python train.py --image_size=16 --levels_per_channel=8 --vocab_size=513 --norm_position="sandwich" --mlp_ratio=3 --optimizer="adamw" --lr=0.0013 --epochs=53.5 --weight_decay=0.2
Rows from block 3 of a small autoregressive pixel model, named by matrix and row number. Rows with one number belong to one neuron. Each number is 50 + 12 x the weight over its row's rms, rounded and kept within 0 to 99. All counts start at 0. After the name is the row's rms in percent of the matrix's.
After each neuron's rows are labels from the 100 images, of 14848, where the neuron reaches its highest value: "responds to" is what is common among them. Only what is clearly more common there than usual is listed. The data: photos of plants and fungi (iNaturalist). In brackets: how many of the 100.
# fc1: MLP up (model.blocks.3.mlp.fc1.weight, 576x192), inputs 96-191
# fc2: MLP down (model.blocks.3.mlp.fc2.weight, 192x576, transposed), outputs 96-191

fc1.420 099:48 41 33 52 50 24 59 51 54 56 74 64 63 44 54 45 35 59 76 38 53 24 58 60 52 46 58 55 57 53 45 54 59 50 52 71 71 20 59 60 62 46 50 72 44 51 48 35 24 43 46 51 53 55 40 34 53 61 44 57 60 39 48 58 63 56 48 55 45 36 68 40 61 37 57 47 36 52 42 55 52 49 42 42 55 54 48 53 48 60 47 49 72 91 51 42
fc2.420 117:22 39 54 44 34 50 40 51 42 49 41 51 41 47 55 55 77 65 43 64 33 58 50 41 42 67 44 55 70 47 49 40 42 45 34 32 56 51 39 60 51 47 36 42 63 53 54 32 41 63 61 65 29 33 35 57 57 58 53 62 41 53 58 62 65 35 58 28 71 40 58 52 38 62 35 55 52 26 53 48 40 80 74 78 49 51 38 60 48 82 56 71 57 44 49 61
responds to: order Fagales (26)

fc1.370 142:61 32 44 58 32 37 69 45 38 24 44 56 87 25 45 62 17 53 55 43 18 60 63 55 38 43 28 52 67 45 55 48 47 59 45 56 69 53 87 37 47 52 35 63 38 51 45 52 42 44 42 44 52 52 46 40 53 57 50 49 44 47 69 58 55 52 50 66 49 40 56 34 40 45 79 46 54 41 50 52 51 69 44 46 69 52 51 42 57 38 46 66 55 46 70 74
fc2.370 137:51 49 45 54 51 39 65 55 62 47 58 54 88 68 55 67 54 35 39 39 32 43 38 55 44 44 22 72 55 28 68 31 43 53 39 41 71 42 64 60 20 41 59 47 49 58 44 48 37 59 36 44 65 57 45 27 49 39 54 39 48 56 55 40 56 44 55 74 48 39 55 41 58 38 75 38 44 40 58 41 56 57 50 45 42 48 43 32 69 43 56 46 58 50 56 57
responds to: order Asterales (27); family: Asteraceae (27)

fc1.571 110:48 52 40 60 52 53 60 41 31 64 36 41 60 24 46 70 57 55 33 49 62 56 54 48 52 50 18 61 44 40 48 53 31 47 68 60 34 39 64 46 30 51 57 47 25 59 55 21 20 42 40 34 53 46 30 45 59 54 42 49 42 61 51 61 64 56 53 47 36 64 49 46 50 29 47 48 53 43 63 43 58 45 53 69 57 37 54 17 39 40 57 57 65 46 50 41
fc2.571 110:39 73 34 56 61 51 49 64 43 79 44 50 68 53 66 59 39 38 46 37 47 48 33 37 53 65 60 67 81 52 46 35 50 32 56 61 37 66 56 58 32 37 66 52 49 24 41 33 24 64 30 53 36 51 46 57 58 50 51 63 55 68 61 53 65 61 76 48 61 47 45 55 41 49 57 53 52 41 65 50 52 57 40 52 56 57 37 46 58 49 31 29 32 61 50 38
responds to: order Caryophyllales (41); family: Cactaceae (36)

fc1.21 127:32 42 43 38 43 26 47 55 47 41 45 86 73 45 55 65 48 49 80 59 40 31 65 64 44 58 53 45 68 41 49 57 40 57 36 47 71 33 73 56 58 60 61 54 50 48 43 40 24 52 29 42 44 70 36 51 57 51 41 63 60 36 52 50 61 74 42 66 48 40 58 45 36 50 48 52 44 49 40 42 47 64 53 48 50 58 51 58 55 37 63 48 71 70 52 35
fc2.21 162:58 52 43 59 50 25 50 52 49 27 40 39 60 52 35 74 38 43 40 52 40 88 61 54 67 46 46 47 42 58 20 34 61 54 38 53 34 53 48 48 49 45 58 48 46 73 65 60 54 45 59 46 66 56 36 75 56 59 45 37 32 63 46 56 54 42 50 49 53 46 40 34 63 32 57 47 62 59 26 50 61 24 41 59 69 54 62 24 67 28 56 33 45 38 50 61
responds to: order Fagales (26)

fc1.103 115:50 32 62 55 46 45 60 44 43 33 27 66 44 38 46 53 48 46 64 51 65 43 55 65 35 35 38 38 77 46 50 82 50 67 31 60 50 32 35 32 60 68 30 58 50 44 49 38 37 44 46 62 44 27 39 42 57 44 48 51 26 32 58 54 48 51 43 72 38 51 55 44 50 49 63 29 52 45 45 53 51 56 32 60 59 49 37 57 50 67 39 48 64 48 78 36
fc2.103 097:31 50 64 39 28 33 63 69 66 13 60 50 79 53 49 49 51 59 52 58 40 53 58 50 39 70 54 43 61 45 61 43 63 37 67 48 38 51 64 59 54 55 53 42 62 56 60 59 43 32 49 36 54 34 74 33 66 32 41 56 43 67 34 28 58 26 74 32 59 67 60 46 64 36 51 51 45 44 53 66 60 49 49 27 55 30 67 22 60 70 60 55 22 49 23 54
responds to: class Liliopsida (26)

fc1.438 091:66 42 63 49 54 57 47 36 47 53 50 42 53 59 41 54 61 54 69 36 64 47 49 51 36 47 35 67 61 48 36 59 62 55 51 41 51 62 56 55 46 50 47 61 59 55 50 51 45 37 25 39 47 42 51 47 44 55 74 63 33 27 52 60 52 30 49 51 48 40 51 53 56 56 74 44 25 44 46 52 48 41 54 23 77 54 54 21 46 44 56 40 55 35 61 33
fc2.438 088:40 43 42 47 54 47 57 41 38 54 56 55 33 30 55 37 51 48 59 86 37 39 53 56 38 58 42 61 57 46 59 63 47 68 57 24 45 50 74 55 75 41 36 43 52 64 48 52 35 50 53 72 37 58 41 52 27 44 29 64 61 39 62 43 53 28 55 55 40 48 55 79 56 45 84 62 70 61 49 49 67 66 40 54 67 45 33 30 40 38 47 66 53 50 40 48
responds to: order Caryophyllales (36); family: Cactaceae (35); text has "cactus" (25)

fc1.328 126:42 46 55 61 53 33 71 33 54 46 48 38 53 58 53 58 56 45 60 33 29 42 60 52 44 55 13 49 47 51 56 43 51 49 48 57 62 47 55 53 35 57 54 58 71 69 50 25 15 43 58 62 54 37 31 60 36 47 52 60 61 24 48 43 42 52 58 56 56 52 67 46 35 55 51 48 50 52 40 49 76 80 29 69 62 30 66 36 50 36 48 74 55 55 40 57
fc2.328 135:53 53 61 41 29 45 49 69 37 54 60 64 64 71 46 58 37 67 41 58 33 40 42 42 33 69 58 32 29 60 48 33 53 64 55 27 51 36 66 59 52 53 36 30 23 62 54 60 59 74 68 40 53 61 50 47 56 46 41 46 53 47 67 38 61 53 56 36 42 48 47 75 26 59 61 61 53 46 55 47 60 22 57 30 46 29 53 59 42 56 61 36 55 36 64 55
responds to: order Caryophyllales (27)

fc1.437 113:40 51 43 52 60 52 58 56 28 42 45 42 47 52 50 61 78 54 67 50 38 47 62 45 53 49 32 55 50 53 57 61 49 42 55 60 48 57 75 30 53 37 41 57 43 65 54 37 36 27 34 40 57 53 22 32 31 61 71 67 58 33 71 62 65 55 35 56 58 55 54 62 37 60 29 67 42 40 42 46 69 51 37 56 59 51 52 26 67 43 50 43 38 43 53 24
fc2.437 127:55 52 45 81 46 45 47 58 59 52 42 40 43 41 53 50 49 38 39 57 61 37 57 58 13 44 33 46 48 67 35 35 59 47 66 61 40 65 51 47 65 42 39 56 50 65 28 35 39 39 58 52 48 36 57 51 42 49 38 38 34 38 67 45 54 54 36 65 39 68 54 63 53 61 46 51 54 34 54 50 58 59 47 45 50 38 62 38 38 18 70 55 48 44 38 46
responds to: order Caryophyllales (42); family: Cactaceae (38)

fc1.351 121:58 45 55 65 29 53 26 62 42 44 40 58 57 51 59 50 48 39 53 46 49 58 54 69 43 36 42 59 61 51 41 53 23 44 51 35 48 53 48 54 42 39 41 51 32 38 07 53 54 56 20 41 45 49 29 39 75 62 44 66 28 68 76 59 43 49 54 47 47 55 68 66 53 43 57 51 47 37 43 54 55 57 44 49 60 62 57 48 50 31 57 46 46 56 59 37
fc2.351 129:57 40 42 57 51 40 48 65 45 44 51 49 79 63 50 38 35 41 47 50 60 61 64 58 30 44 50 32 58 64 56 70 48 66 70 34 58 49 68 48 63 57 61 56 34 42 57 46 55 38 40 58 52 66 55 51 36 35 43 67 62 66 70 54 42 28 37 47 37 48 34 29 51 57 24 42 47 49 38 49 09 50 65 37 45 50 42 67 53 47 52 41 51 55 48 72
responds to: order Lamiales (28)

fc1.195 112:41 18 55 51 60 58 51 60 43 16 60 69 51 48 49 59 60 49 60 48 51 56 64 58 42 58 30 37 46 48 46 64 57 39 46 67 38 56 52 42 44 44 40 56 51 57 37 38 22 35 70 48 43 44 35 55 33 47 32 45 71 17 57 61 57 56 53 66 60 57 55 67 40 47 56 52 38 50 15 36 82 41 29 43 64 43 38 45 53 37 56 51 37 38 43 64
fc2.195 125:55 53 46 53 53 62 59 41 51 48 77 56 64 82 50 44 49 61 58 65 39 51 55 34 27 68 30 59 27 65 50 10 69 40 58 46 41 53 71 54 60 64 45 39 47 61 71 48 49 49 50 53 66 65 58 56 44 49 39 31 45 39 44 48 46 39 40 56 43 50 54 69 41 70 53 55 46 57 62 36 27 54 60 41 51 45 57 69 58 64 46 48 30 43 63 30
responds to: order Caryophyllales (43); family: Cactaceae (42); text has "cactus" (30)

fc1.47 068:45 51 52 53 07 38 62 50 56 40 48 52 48 31 74 71 45 58 50 45 53 58 60 57 60 48 28 49 57 33 47 41 51 27 43 49 91 60 48 53 37 60 50 49 46 42 36 54 39 59 74 40 48 66 20 61 42 40 58 26 35 60 42 40 30 48 54 40 44 47 28 50 53 43 54 39 53 50 63 39 48 46 54 42 45 37 44 83 59 45 40 55 63 48 35 22
fc2.47 071:37 54 52 43 44 66 45 42 67 67 48 53 60 52 46 40 23 31 45 60 44 51 58 35 50 39 46 52 26 53 42 50 49 65 67 47 25 58 32 49 56 41 49 29 61 59 59 41 63 54 65 64 35 45 64 35 45 53 66 38 51 40 49 62 63 50 49 69 45 46 36 42 49 58 43 61 40 44 43 43 45 50 46 70 43 64 41 38 16 70 40 64 45 47 44 88
responds to: order Asterales (28); family: Asteraceae (28)

fc1.173 126:60 49 53 62 47 46 81 45 59 43 42 48 33 57 47 44 44 37 61 51 45 56 57 49 46 49 36 39 62 54 49 47 51 39 63 45 63 41 53 52 29 68 55 81 30 62 41 27 33 45 42 52 72 55 37 45 64 62 64 47 67 43 44 58 63 63 56 57 47 40 77 57 40 58 38 48 57 49 53 52 62 68 38 73 40 41 74 43 57 26 55 65 63 60 57 04
fc2.173 093:50 47 47 55 56 37 33 51 34 44 37 45 47 53 53 61 15 66 43 45 83 54 32 53 61 58 61 38 55 38 63 54 64 43 59 27 54 54 52 35 55 46 38 35 57 48 57 65 45 52 41 34 54 71 62 37 44 57 28 49 38 38 53 42 53 37 39 50 28 38 38 27 59 61 73 43 25 48 34 62 42 21 60 43 65 58 44 81 46 43 48 42 57 33 60 53
responds to: class Liliopsida (27)

fc1.282 118:67 31 54 45 47 28 91 32 43 43 46 77 56 70 43 51 36 46 38 48 32 41 51 57 39 44 28 69 48 36 56 41 44 49 43 60 54 45 36 40 31 60 52 60 67 61 46 30 56 49 68 40 65 56 46 44 46 34 57 26 30 44 51 32 57 63 25 55 57 49 60 40 36 43 53 47 44 40 43 45 49 77 48 62 40 42 63 63 73 39 33 62 51 62 54 48
fc2.282 109:55 52 33 60 59 41 41 53 48 41 50 46 65 65 60 79 40 40 58 34 71 50 62 44 83 41 59 47 54 37 50 63 44 37 55 47 49 39 49 44 66 36 37 48 51 60 35 54 35 38 59 47 74 54 70 55 50 51 37 61 70 40 56 39 42 30 44 55 56 54 66 36 39 55 61 32 46 39 40 60 23 67 51 29 58 62 53 56 72 31 48 48 50 59 60 51
responds to: order Asterales (40); family: Asteraceae (40)