Weights of a small autoregressive pixel model: arch transformer_decoder, adamw at rate 0.0013.
Rows from block 2 of a small autoregressive pixel model, named by matrix and row number. Rows with one number belong to one neuron. Each number is 500 + 40 x the weight over its row's rms, rounded and kept within 0 to 999. All counts start at 0. Numbers have three digits each. After the name is the row's rms in percent of the matrix's.
After each neuron's rows are labels from the 100 images, of 14848, where the neuron reaches its highest value: "top examples" is what is common among them. Only what is clearly more common there than usual is listed. The data: photos of plants and fungi (iNaturalist). In brackets: how many of the 100, against the usual share in percent.
# fc1: MLP up (model.blocks.2.mlp.fc1.weight, 576x192), inputs 48-95
# fc2: MLP down (model.blocks.2.mlp.fc2.weight, 192x576, transposed), outputs 48-95

fc1.425 101:509467500495462446451486399469520538516509472575499448447454495521516562493509377494399520489518461520530546467464473538495551507517484490500469
fc2.425 082:485574514538533518523419421470511520510488552465516522443496492495574504468494515488462470521522486473540553521492497481460424507473580479500496
top examples: class Liliopsida (26 vs 9.2)

fc1.192 141:493502564572482544451437461496506535563507439480445444461492458508472490516473451457450498446509530550483516478502447569547509440573528572539479
fc2.192 114:489564520501501592575432467482490567524520450486460448447576529478542474501505483519454511452493529447530602482500536459466521521518494541553559
top examples: order Asterales (35 vs 11); family: Asteraceae (35 vs 10.7)

fc1.258 120:530522503539470499488467387525523483540514438494548480477486479496517488506527478524487473528500411538547508493454504571514508507545400465527506
fc2.258 119:516495536542456470489431521541480495505444540403468498419587428480481510459533505497487481473528517477538512512451430553448474487527504550541535
top examples: order Asparagales (34 vs 4.5); family: Asparagaceae (34 vs 2.5); text has "cactus" (31 vs 2.3); text has "yucca" (28 vs 1)

fc1.543 087:525505513460490487469489469513493484527481521508485545469530534448464609403472515492476467525409528483571496453486448506496507529532447448481584
fc2.543 083:537603515506502543521608580505476527463505522477534553542468450528536471520485460522527537496524438571511457442564527441526464535456450535472517
top examples: order Caryophyllales (32 vs 8.2); family: Cactaceae (31 vs 3.4)

fc1.163 110:525494540534467426503473424463468510535502468447439512453550528537492516511476550477544520501503424557413516516460436592504446446521520477459495
fc2.163 096:505456448511478423535481454476503514506488485522473549466449510498534499521507484475546502524524464513537550503449422547506533500522551584504555
top examples: order Asparagales (28 vs 4.5); family: Asparagaceae (28 vs 2.5); text has "yucca" (27 vs 1)

fc1.336 115:513508540490455456516472506491471521531529509556454496419488499490441493478511470467509482438480543469455540508484474525488428451528522557515573
fc2.336 091:511497502521487478436436466492484500570509490446484499520515510500523518477438499419494522507485516551491557525400516520493480592603536596487543
top examples: order Asterales (31 vs 11); family: Asteraceae (31 vs 10.7)

fc1.456 096:505467540539469507377481509460480509510574513530487506521584514512554530450434468492458455466515503469539513488485537499524516476466478424527574
fc2.456 088:462452508507512523532436481517575556466561482485494450494506454510565473535470508460490506511449517549493489493461451519513499528525512553517528
top examples: order Caryophyllales (29 vs 8.2)

fc1.145 118:535512501529432480488522434498467497519514484648440571456528423540543508523531446515534521509524551532587489540463451571537536477499500560435468
fc2.145 112:511481472516469445472502462458510500507551586453527535443546501539514532466499474556537460525524436562553522488521456427546484512512552528498492
top examples: order Caryophyllales (26 vs 8.2); family: Cactaceae (25 vs 3.4)

fc1.108 105:555477511494460469478464510437470491571536443472466532504496473520418509509548512501523493516440431574456512503485493498501573498460516567517533
fc2.108 094:462388536483438531493466464471478545535509511547497419537493523477536509517492462481483462492428516483512602521493440463486447467489512405543518
top examples: order Asterales (45 vs 11); family: Asteraceae (45 vs 10.7)

fc1.268 122:482540480591492517416483479482488508547507457516448497444527514556506538502449412449547533471562495525551482501461471515536471478549455494481493
fc2.268 115:488430460444512571473503462486536546587435505479444541436494484456518510511514470564512481419477548474616528498466490497546514494419510450525534
top examples: class Liliopsida (35 vs 9.2); family: Asparagaceae (25 vs 2.5); order: Asparagales (25 vs 4.5)

fc1.173 113:514449502520448480540510507466586511481593387509467526377557425494517475496539558470488484471523463516493521478500504481506486497510449419529537
fc2.173 101:493431517501523457423477505521482495576429480540448532472513527483510497479511501525508501440429470526536599487473488563496487461448466495531518
top examples: class Liliopsida (25 vs 9.2)