{"model": "autoregressive pixel model", "train_examples": 90422, "levels_per_channel": 8, "layers": 6, "norm_position": "sandwich", "activation": "silu", "head_dim": 32, "fused_qkv": false, "bias": "none", "steps": 12600, "batch_size": 384, "lr_schedule": "cosine", "final_lr_fraction": 0, "weight_decay": 0.2}
Rows from block 2, named by matrix and row number. Each number is 500 + 50 x the weight over its row's rms, rounded and kept within 0 to 999. All counts start at 0. Numbers have three digits each.
# v: attention value (model.blocks.2.attn.v.weight, 96x192), inputs 96-191
v.12:538506504545471561563418496515493523569552495503449499468439616516570558592580541457514457464462461378589519487520494374424563462436413567543527445509500480500531456485517531531424585514499530483579487472485471529496490441577460490591508461487519533465521457507430502508539570504491487406
v.13:479628526410397572518607462409528512437450480540526471462485576525440486421524583542441536476584534576418476563488430515500573488583452444520528431554536505476488462486361549551437560480509554497498437457435532504504544553498487518458546538440559525491506493450517477431495503475470485532
v.14:517386552421488458580494460425504468429507434513585515472471477433508542495426485546511477574499567531505463518538574448448516498514552479495588483512507492550476543594448560430521516485508537466494469504527560509568504561472483555565486497514533525508434465534640561450548587496517591519
v.15:521424552461524471463394468460522445478510455486518535461428501441513464586450452382473395612357422525375475472522531454502473514576499493487508510506563498572584496524480459494419415547392569489377455484480528514427487551498494539484415477485380446490533527523417515468489608460524501563
v.16:458512496627413553534493492456435458504516538499520489539529517617471456537471516471374499445518470558460536495377545502506500482448414501439504525425465475460490456488495502421519465426540526573399594517537484612431503481515501506491465504580519483416473452537550514435404514447559494486
v.17:550496488585426463367630570466433512452413567506453436506490523499525488563503431442459481455461468513435422494563509523610466523487476437544505514462503571445540508470462588509602565579472536425434466498579495416429493522461534475596501630528542572511570468483523367530484490480539503505
v.18:541500462501459491625517517523457424496450513497441489487546514498519507537459640484445551465470484519463559502498458503544544520548500485476554466432603444469486455426527427476468506506585411519471490488511505444481517465474450629580484466507501485537576445469573441492492545464447499528
v.19:420517434457478497417549447528526439451484530516419330559442472612528518582513461467478484421468512442498459521525493417549497482502602578473483551434532433446468465460430431521470584586560482571446553583537538571465463566545519453545508513486461483524572471503524440554514534490472478470
v.20:373525472517587459429474496511470462535456493456531480547463450541545541535544455532615393480440495528503509469416442462544575518530451435487419525446572493555487543490481522434475537440390458524528498536523430511612583500453559537402595516481466451517540514446495560460468559500515512523
v.21:506479444410618515487458535555430568557556495437509463523569517443478630486412431406455513503512516540558447586416514416499530417448462525528513424443515482480445496497509491507515487537509536518548510530531405502539548578447493532531574577530489511542541494478451454460555504514532475511
v.22:537534458485413372589474546582470515495388583504491550503529440442605535459514505490532525458473473572541458482496598529539516660388408421463525488497438443533504587474462443569422542469522470437505499577420491541500484512559434558482504480382504508512450508551553466433544496512558552457
v.23:540540491488547599470480578438476525543409510480441478517464500675445530454430533463497554549578457518582454519442476559449558534486402513464533450519515453458527497533523545479409420511567515532487451598543459425561482511454591517505531471445461477424401520431524374439480598475484489504
v.24:569508495453537500572597528503469518532517502485524484492556578578425534469491489542490498432533434549423634415459530547567515609468513484509509540634566536466552421468508521504467516484459424418488547559515510486464453555459588443587585453462500519570515555502603472541529498539387488495
v.25:418580473564489464482566468583503561518489537495460536503583487502503462433435552431498409575413538526472456527504467574436457527463505543501583449519503453468538461515594456650452526545570463528494450440464556531569525507499504445509472454477408492572525431401570422561515618556531576521
v.26:564471515544489387480479439491595554611582480598507559552524558398486506503504469554443389584548518485487509514466474505570492516476452516517499539521492521482477529488496523546466527437585509560519508458583515435475527489456563545457508411504500532507561505511516410484563536526501520482
v.27:507507397532457538504496527484493516483499504453457460468493501559512534484503530461526522540443463546516544485520520513528517482523523577550466474577510501466558478442533535463519594543500523553500484473402549562418441513469487464497544508576548453555483515501564470407490498440601548535
v.28:513547416530532542429521472655475476538525520516446393460478546337504508519521541556469539541484503514524434595437459459569528436452484452505426469501407555476507522547476531458536442475576542462417568488538391482510527526422502475472536467537468558581504507473473482467477490568508453451
v.29:448480514478551435608476509495560525504509491639602471520562426445443497460489503492498421473429522552407532553486455445545505503634373384474540450545509509560529507452520510503512466499462565530539426457502564577472528447573518454491485548518587543542438460504501473492528502493589476498
v.30:558473562559466460515473513555511518535569437522456498442508541467490369487457486497415550522417458523446550484539494561563498464442539532454499497485517494521511528487503587581546473438458497525426468508502588467409471471558538507550566391458441609571596498496495615421498587520490511478
v.31:536525455437470490465466538446395538470441488600506402473617478570566546491495479416547505489509527453483524567395519494460545470418490403543542507551511521558538473475513456538465519692526562487460484545528453565533457474556523504458481640543455504513517508490504561455599533480500445569
v.32:453435456439563430629492473522449456378456521468591555493478519437519578480512471532536481484514459553490428500459523538565459486420507431426447543409461521497452569578487506492596465527529438443470494515464575473531508511498500496546522534523507547408411472612546448526528531442520548536
v.33:499515516563556535371425473354441473434494541439434550466481503560504594570502518462529526485598481448484477495533517496421514495475566579489522507467513568516508524543518524484508537491513475445565542573495504441547506587448501458522552526474453413560578483514564532523500481503434476574
v.34:486516582419442551413447511487446382514464434475542514520579463575587535549510503490490545444463504470604479491472511513538473521477503521469434529400467493464565535521540531612539461434509513458534446594546445545511514529440546520556442567579443481521541486474512437418446470521461526528
v.35:498550497474487524526455484577600512536545536546513426512414531496448474573547493627596513463433448474440532481484454616453458577605549449475484499425482530501457571539512480474548468439444511490448516508451551651509522403453470550474481418453515484459499485588561587468473436472521416477
v.36:474500443433510430567568473441557474448510471457563492536586496432468535488498500557452538576436508410375517391454507465522549475375420431537551488489520456523544442429440468417476487483497513502529465540459464509479527430584475574447493545501454513546478541485518607510470577498523506500
v.37:479508435500559472438498475563454590425480459495590465509468500437462518457474510462575513463528479384487520453378470430474596559617426497531504442548496505502501573485508544429444485525560530472529443507555465437659512472546518508479543547471547435516441442445493356407440472549504422545
v.38:551523460444348510565566469622495618452476453451453446498504461589561538427521531511495391471503503509478525590532485455476441636504489468505502495531532493420521501486544500483475450493548476484492464519627366508429554492480452454516465514513498423545490489585529438492416550510478478518
v.39:510545464538576519421549479451539412534546481534537345497499497443510519458501434532535548461533596408569582529474563490581536488544561586473474490521547549548474574508552551503569572574513574550516482496533466611558496613383567507492604476509512528537417526505426466472451400533461533474
v.40:559536500555384484655501503521493453452469520527532522449492545642495543537499556523519454506540464521517553450550534517420482599442516482527513504607505474480537397451490426528456536526517516493517537413402613556496483470484440471545495442444519520458463529489511548571540504449524536514
v.41:595551576486366441487564520576523511495533509460472397398449499515478462447501550601506512540542541544433459475482569515521461505671478494495444538488594462489482549504429498628564521504542523444539549479591503533523546496496519519492550569490527454536527508488429450459508583575493562487
v.42:472461509506475611534545488459451494441434515531452504518611541497399529469541526527579442529379506548452500463518543526574517495429503469435494536529486507492474609551404441458513410500479495531448432474588418543564437508439465520480497570548475502519588463509503500529557488504507518494
v.43:460505428418548526489564498479505577581555543504448460530516571469534542532525463429496474435401509517429503555501512461440511545451522432490460486570527522486468533493416522444581548538544545521545465371562473512477421592462533493555621525502499593497484502511469464446516530555541541498
v.44:500428523475553473572545480436508499523444478649588494571536530375485449498548460602447451487490483533531468486488537541530544488514472521511446474454466498514490477586471538415461444515566497473541540486487451531461497566457580523451547539477534478519536428586530519452481434500519546464
v.45:594517454500588427438446508619422444464430570433446493449514440473535544530408498481565487482551464464519442472469503551486527612490468487429379432458496431474509526498491536404470555550493477455572568446468490513563525515473459487497407496498466483461402410514549616513495483541549564622
v.46:542451512415484495334502483382466441538556440448438520402546512603514507549553382593450496432397502463457504495478490431509462451555532497522508525561509567570422505541501506477498481571478488481473565573468377466516377560490496443485607542515533491602582498593466447494555413565492511472
v.47:544511519443519417523447514419491521476525540506480482453552491514482503431491530563460563446475548550505609577494471471594607496588473424546410507465596441482440495404479518562552508447576500546486492510478502502502427461508431525487530534626575463569560457458455666447541380542546522533
v.48:466502548564544489568489483474502580507481463599563393559536482404481579441455528516493520548461514541483495484457505465466481419527476532472455372549620484395509606476500506518513420520565467508525541479473386438512441554507511528586469474518557531500505469454449428448441490583581501571
v.49:494501535646496519458470503555530595559484516455460585541501449522470474514535515436494543473476487471465527511497506445498454423451571470604504542546398505455507515379441505511478533505507525506440491371412535542418496421567503453493489498503519565526536472541398550536494517503560527605
v.50:514471574488460448584502491471508529527523486490487561487430492384473448499509434618513515549538505437421428504537432417585475494595381453539460527488522552520500507575443493450485505527503522497513483541560394383478443473447523513474458477421487481549596475550517597552507435531461443468
v.51:455495613490437516452435560540440494598452552444379474458414409573462551517457452529564502504502509498433532556541514390581522416546520589510566552515466441505506506526474503483574476520536569496530575432550492447628442535511509483449566518473467469588570499438468397521427520520492474449
v.52:444487521478525425448565474559455491452547452484587597587533535418478476472519450533515480446585504495455413436417462464443497537507446410493466456514493445513474512540432474422484485469412531465554551547435473518560446536427458507475504535529437437547480497481561483601559486565503453584
v.53:451535477529397473552369570576501482472488458520383459574477372589483518522415535443413515532427442467557460570555489465524533504527466487451531426562486537525468524500522493473532472481579443507567546667567515468490550531504465462510522490417514508438563513451537486508449573455485559486
v.54:459487449518467541495539482622517479512479547542491494435431493535546542532541481491561507474538481427477503459570516571525441525503540522513519512540499547453507442419494496487493519512511508550485538446502472551467497433510456483526500475504493543499456468589571518519527592461528550515
v.55:526502579560349623525534473521518476596546496436552569520520541472440511451482518582453518457471497435487592556509549494508474449498518498546559562493499521525519389583411543413512533459505501541494524454544586520434458430542537471463422502493540466481544536515446531491452466414487462478
v.56:456482486531514577422487508507499589555529514428391387562566555574525457498549485334542452511529492532502458524531525560412479449616499499610524561563546509467487534534628499556554504446542520514533510455527499436521489482427458455470530494513460454489510524483425377508389516537498428466
v.57:570547507446512563452448491530436556494498511398431530510478538543495528495448472398441550525497566437504445424441453540518562490475533542472540428526570477468433479549484461513435460485491453462519566529575487480503455536406476497481515457503484337555470503582549550479465544494415505515
v.58:496482538535394513518450535414497463524510457492444512560456456571507450524523486545497446541426583576497566575537445532484505462503414527537524545484576479480529497476524569507481559544530489488562428447533532438550480463573529506521559544514535586479489547548528487521410596447550502502
v.59:550496474499618448529530438499565546447606560515501441442462514332493491490475519442482451539528501485528543477561471522538489497423503545477511493480543496509499518634504578470505561451418484586459493487448546432523564493493552526479515475533442607424567473503562390504395470528568450519
v.60:461420474432454538453557457486473457508434431567504476496502499485460417411525530506499462497672535444469513514535468522462521461563608500503473501465488561480444497513458535622507503462486539486555469467614512421452449493509481528500666527446497538551552527425568506599563553514373486496
v.61:563418542510425460543413484515535464537484508578547559409547565465536418564519427533544521393506478516486469515538494586474507460420503458488429471441450511446486585555467470508490507461520381483415563471557518462449489446437490538558518484430497430486526428515477654376470492489422540463
v.62:423460498483444477547494532418519453533479467566424443468473512585475462431514513486479471506461513441519532435505525557422518493396422451520570483562484553441469496494557530501526449501429547513535411498456505523528451465486528530476480505442537536479514456457517445463500441479658570464
v.63:470494516507360537489500529470478454561409493543387559503413341510453543508498531478499523435512493475524457548551551506488416459550437455446444488464599373433555505495583538473478527458491519497484593469518463497491589494487497488441512484538517629469399546378414542446504510545372516544
v.64:435575495433573482471544484422470459550436459492550414459536461561486554570488483455521516539483519386506455519412502528444543510347582472449520450446612451480520475570496489568421520504460451448543521476569546434435457478520481491492614542526514533555537503410556419527515498522492509557
v.65:487469568469575520575381555492493358463531470549475530507535478517456393405458538471442498479399523403526509540528497626454512478589563544456501433471439512440503416620557540466345470495474508497506567426470554456467495381497477515505469561419486460590599471420485461456449511482487487498
v.66:461563520540520555383487497500504586478521522417536449437431436548515432525517469491480536569544526460470532547589524445473572500590500565471564435503454439505504483479594521464609497493508488480480518461472538545490541599537510523410492551510460443499435569345418514588462495565481473463
v.67:447521484440534414483518499500607497471530452546511463481544402502493479523503482440504537515577485480490510463545510493508451497606544507612485564480492580535453372469532515520527456498391526399473420524494492553405444472444516487519597514487485397526444518570492496566464529404487400419
v.68:554495490523499534483552469512456552466487557521466549562481605405445457450518490391528480463537511503525439464513463464512469508551570486492501446576477534508493457627412514585496524494510565448501446478452479515602506483595539511434447565522480547499475493527456444500563537517446498530
v.69:382515478539480497605510489475534461546425467452434472543549467551458436531483572492419500544457405448479469455582488466438507621435455422497450415522530483554543420490513500495462484460474480495493462503489549587420528428563474557478423479454474466493558417418550525450505533458549499529
v.70:458374446484466449542542565480441485456406539519454489476499495526521557434502519497541490549374567637549444530514560394357492504381516455481585521500518432519496510440529448489506483517478543428477538586515423501506507555519515528476467502416491470571549477515567511509474451507423477485
v.71:445507494481617520425466456408486499465531557503568405454432548489489515529507492491541544484489516431427457416510510513527506621459514526510453488521533440521485482522505406571518456541486491481496602450558510542548402569508519508533595512530523420414554485522508364567466552428507478487
v.72:478452504451414451456529493500484430507494544568475443581527495427490460506525477437534422550470576420509603537532444542478517386367441520629500516524502484570466526467553494463444467404464464564483487390516467540509496424579464534462550497455503524534484454516557522391380488505569500583
v.73:511454528490444487555447506466500427465531500457506471460536552494527472572482507444447496473528473406491475438478466483558525436415486407398540513487504555518554509485532517563579433526466417447504473579595475462474521582450503569558465514543490506577577483564541503446425619503411509464
v.74:521526474465524582505529509384513440506493504559474455496439439516481553550511432501555474474530576494536390535526509606581454499372472481516456550543407434560556528460522473435503580472503563406435526454375570460460500491433588510521464530540488542452440503506483462505488601527490548539
v.75:497487505434454499476517472416525423551516462469426503477461515492487536530463516581554528417602455467534429512571516530576475506457575442552495500507492547516481404443428509606508488400515497487422482492542583518413539581575521508545541430441469503523496563517416536464595471467477465469
v.76:474517500453399456534549508482555496520449475475558504472444370499518440537512458564459503502545501536423480590538534445527440564520464460535484517505542445557461418496374455474522497433429441471486590483445470638461442462523502518503541553490584513567581457536509608512602514525571520538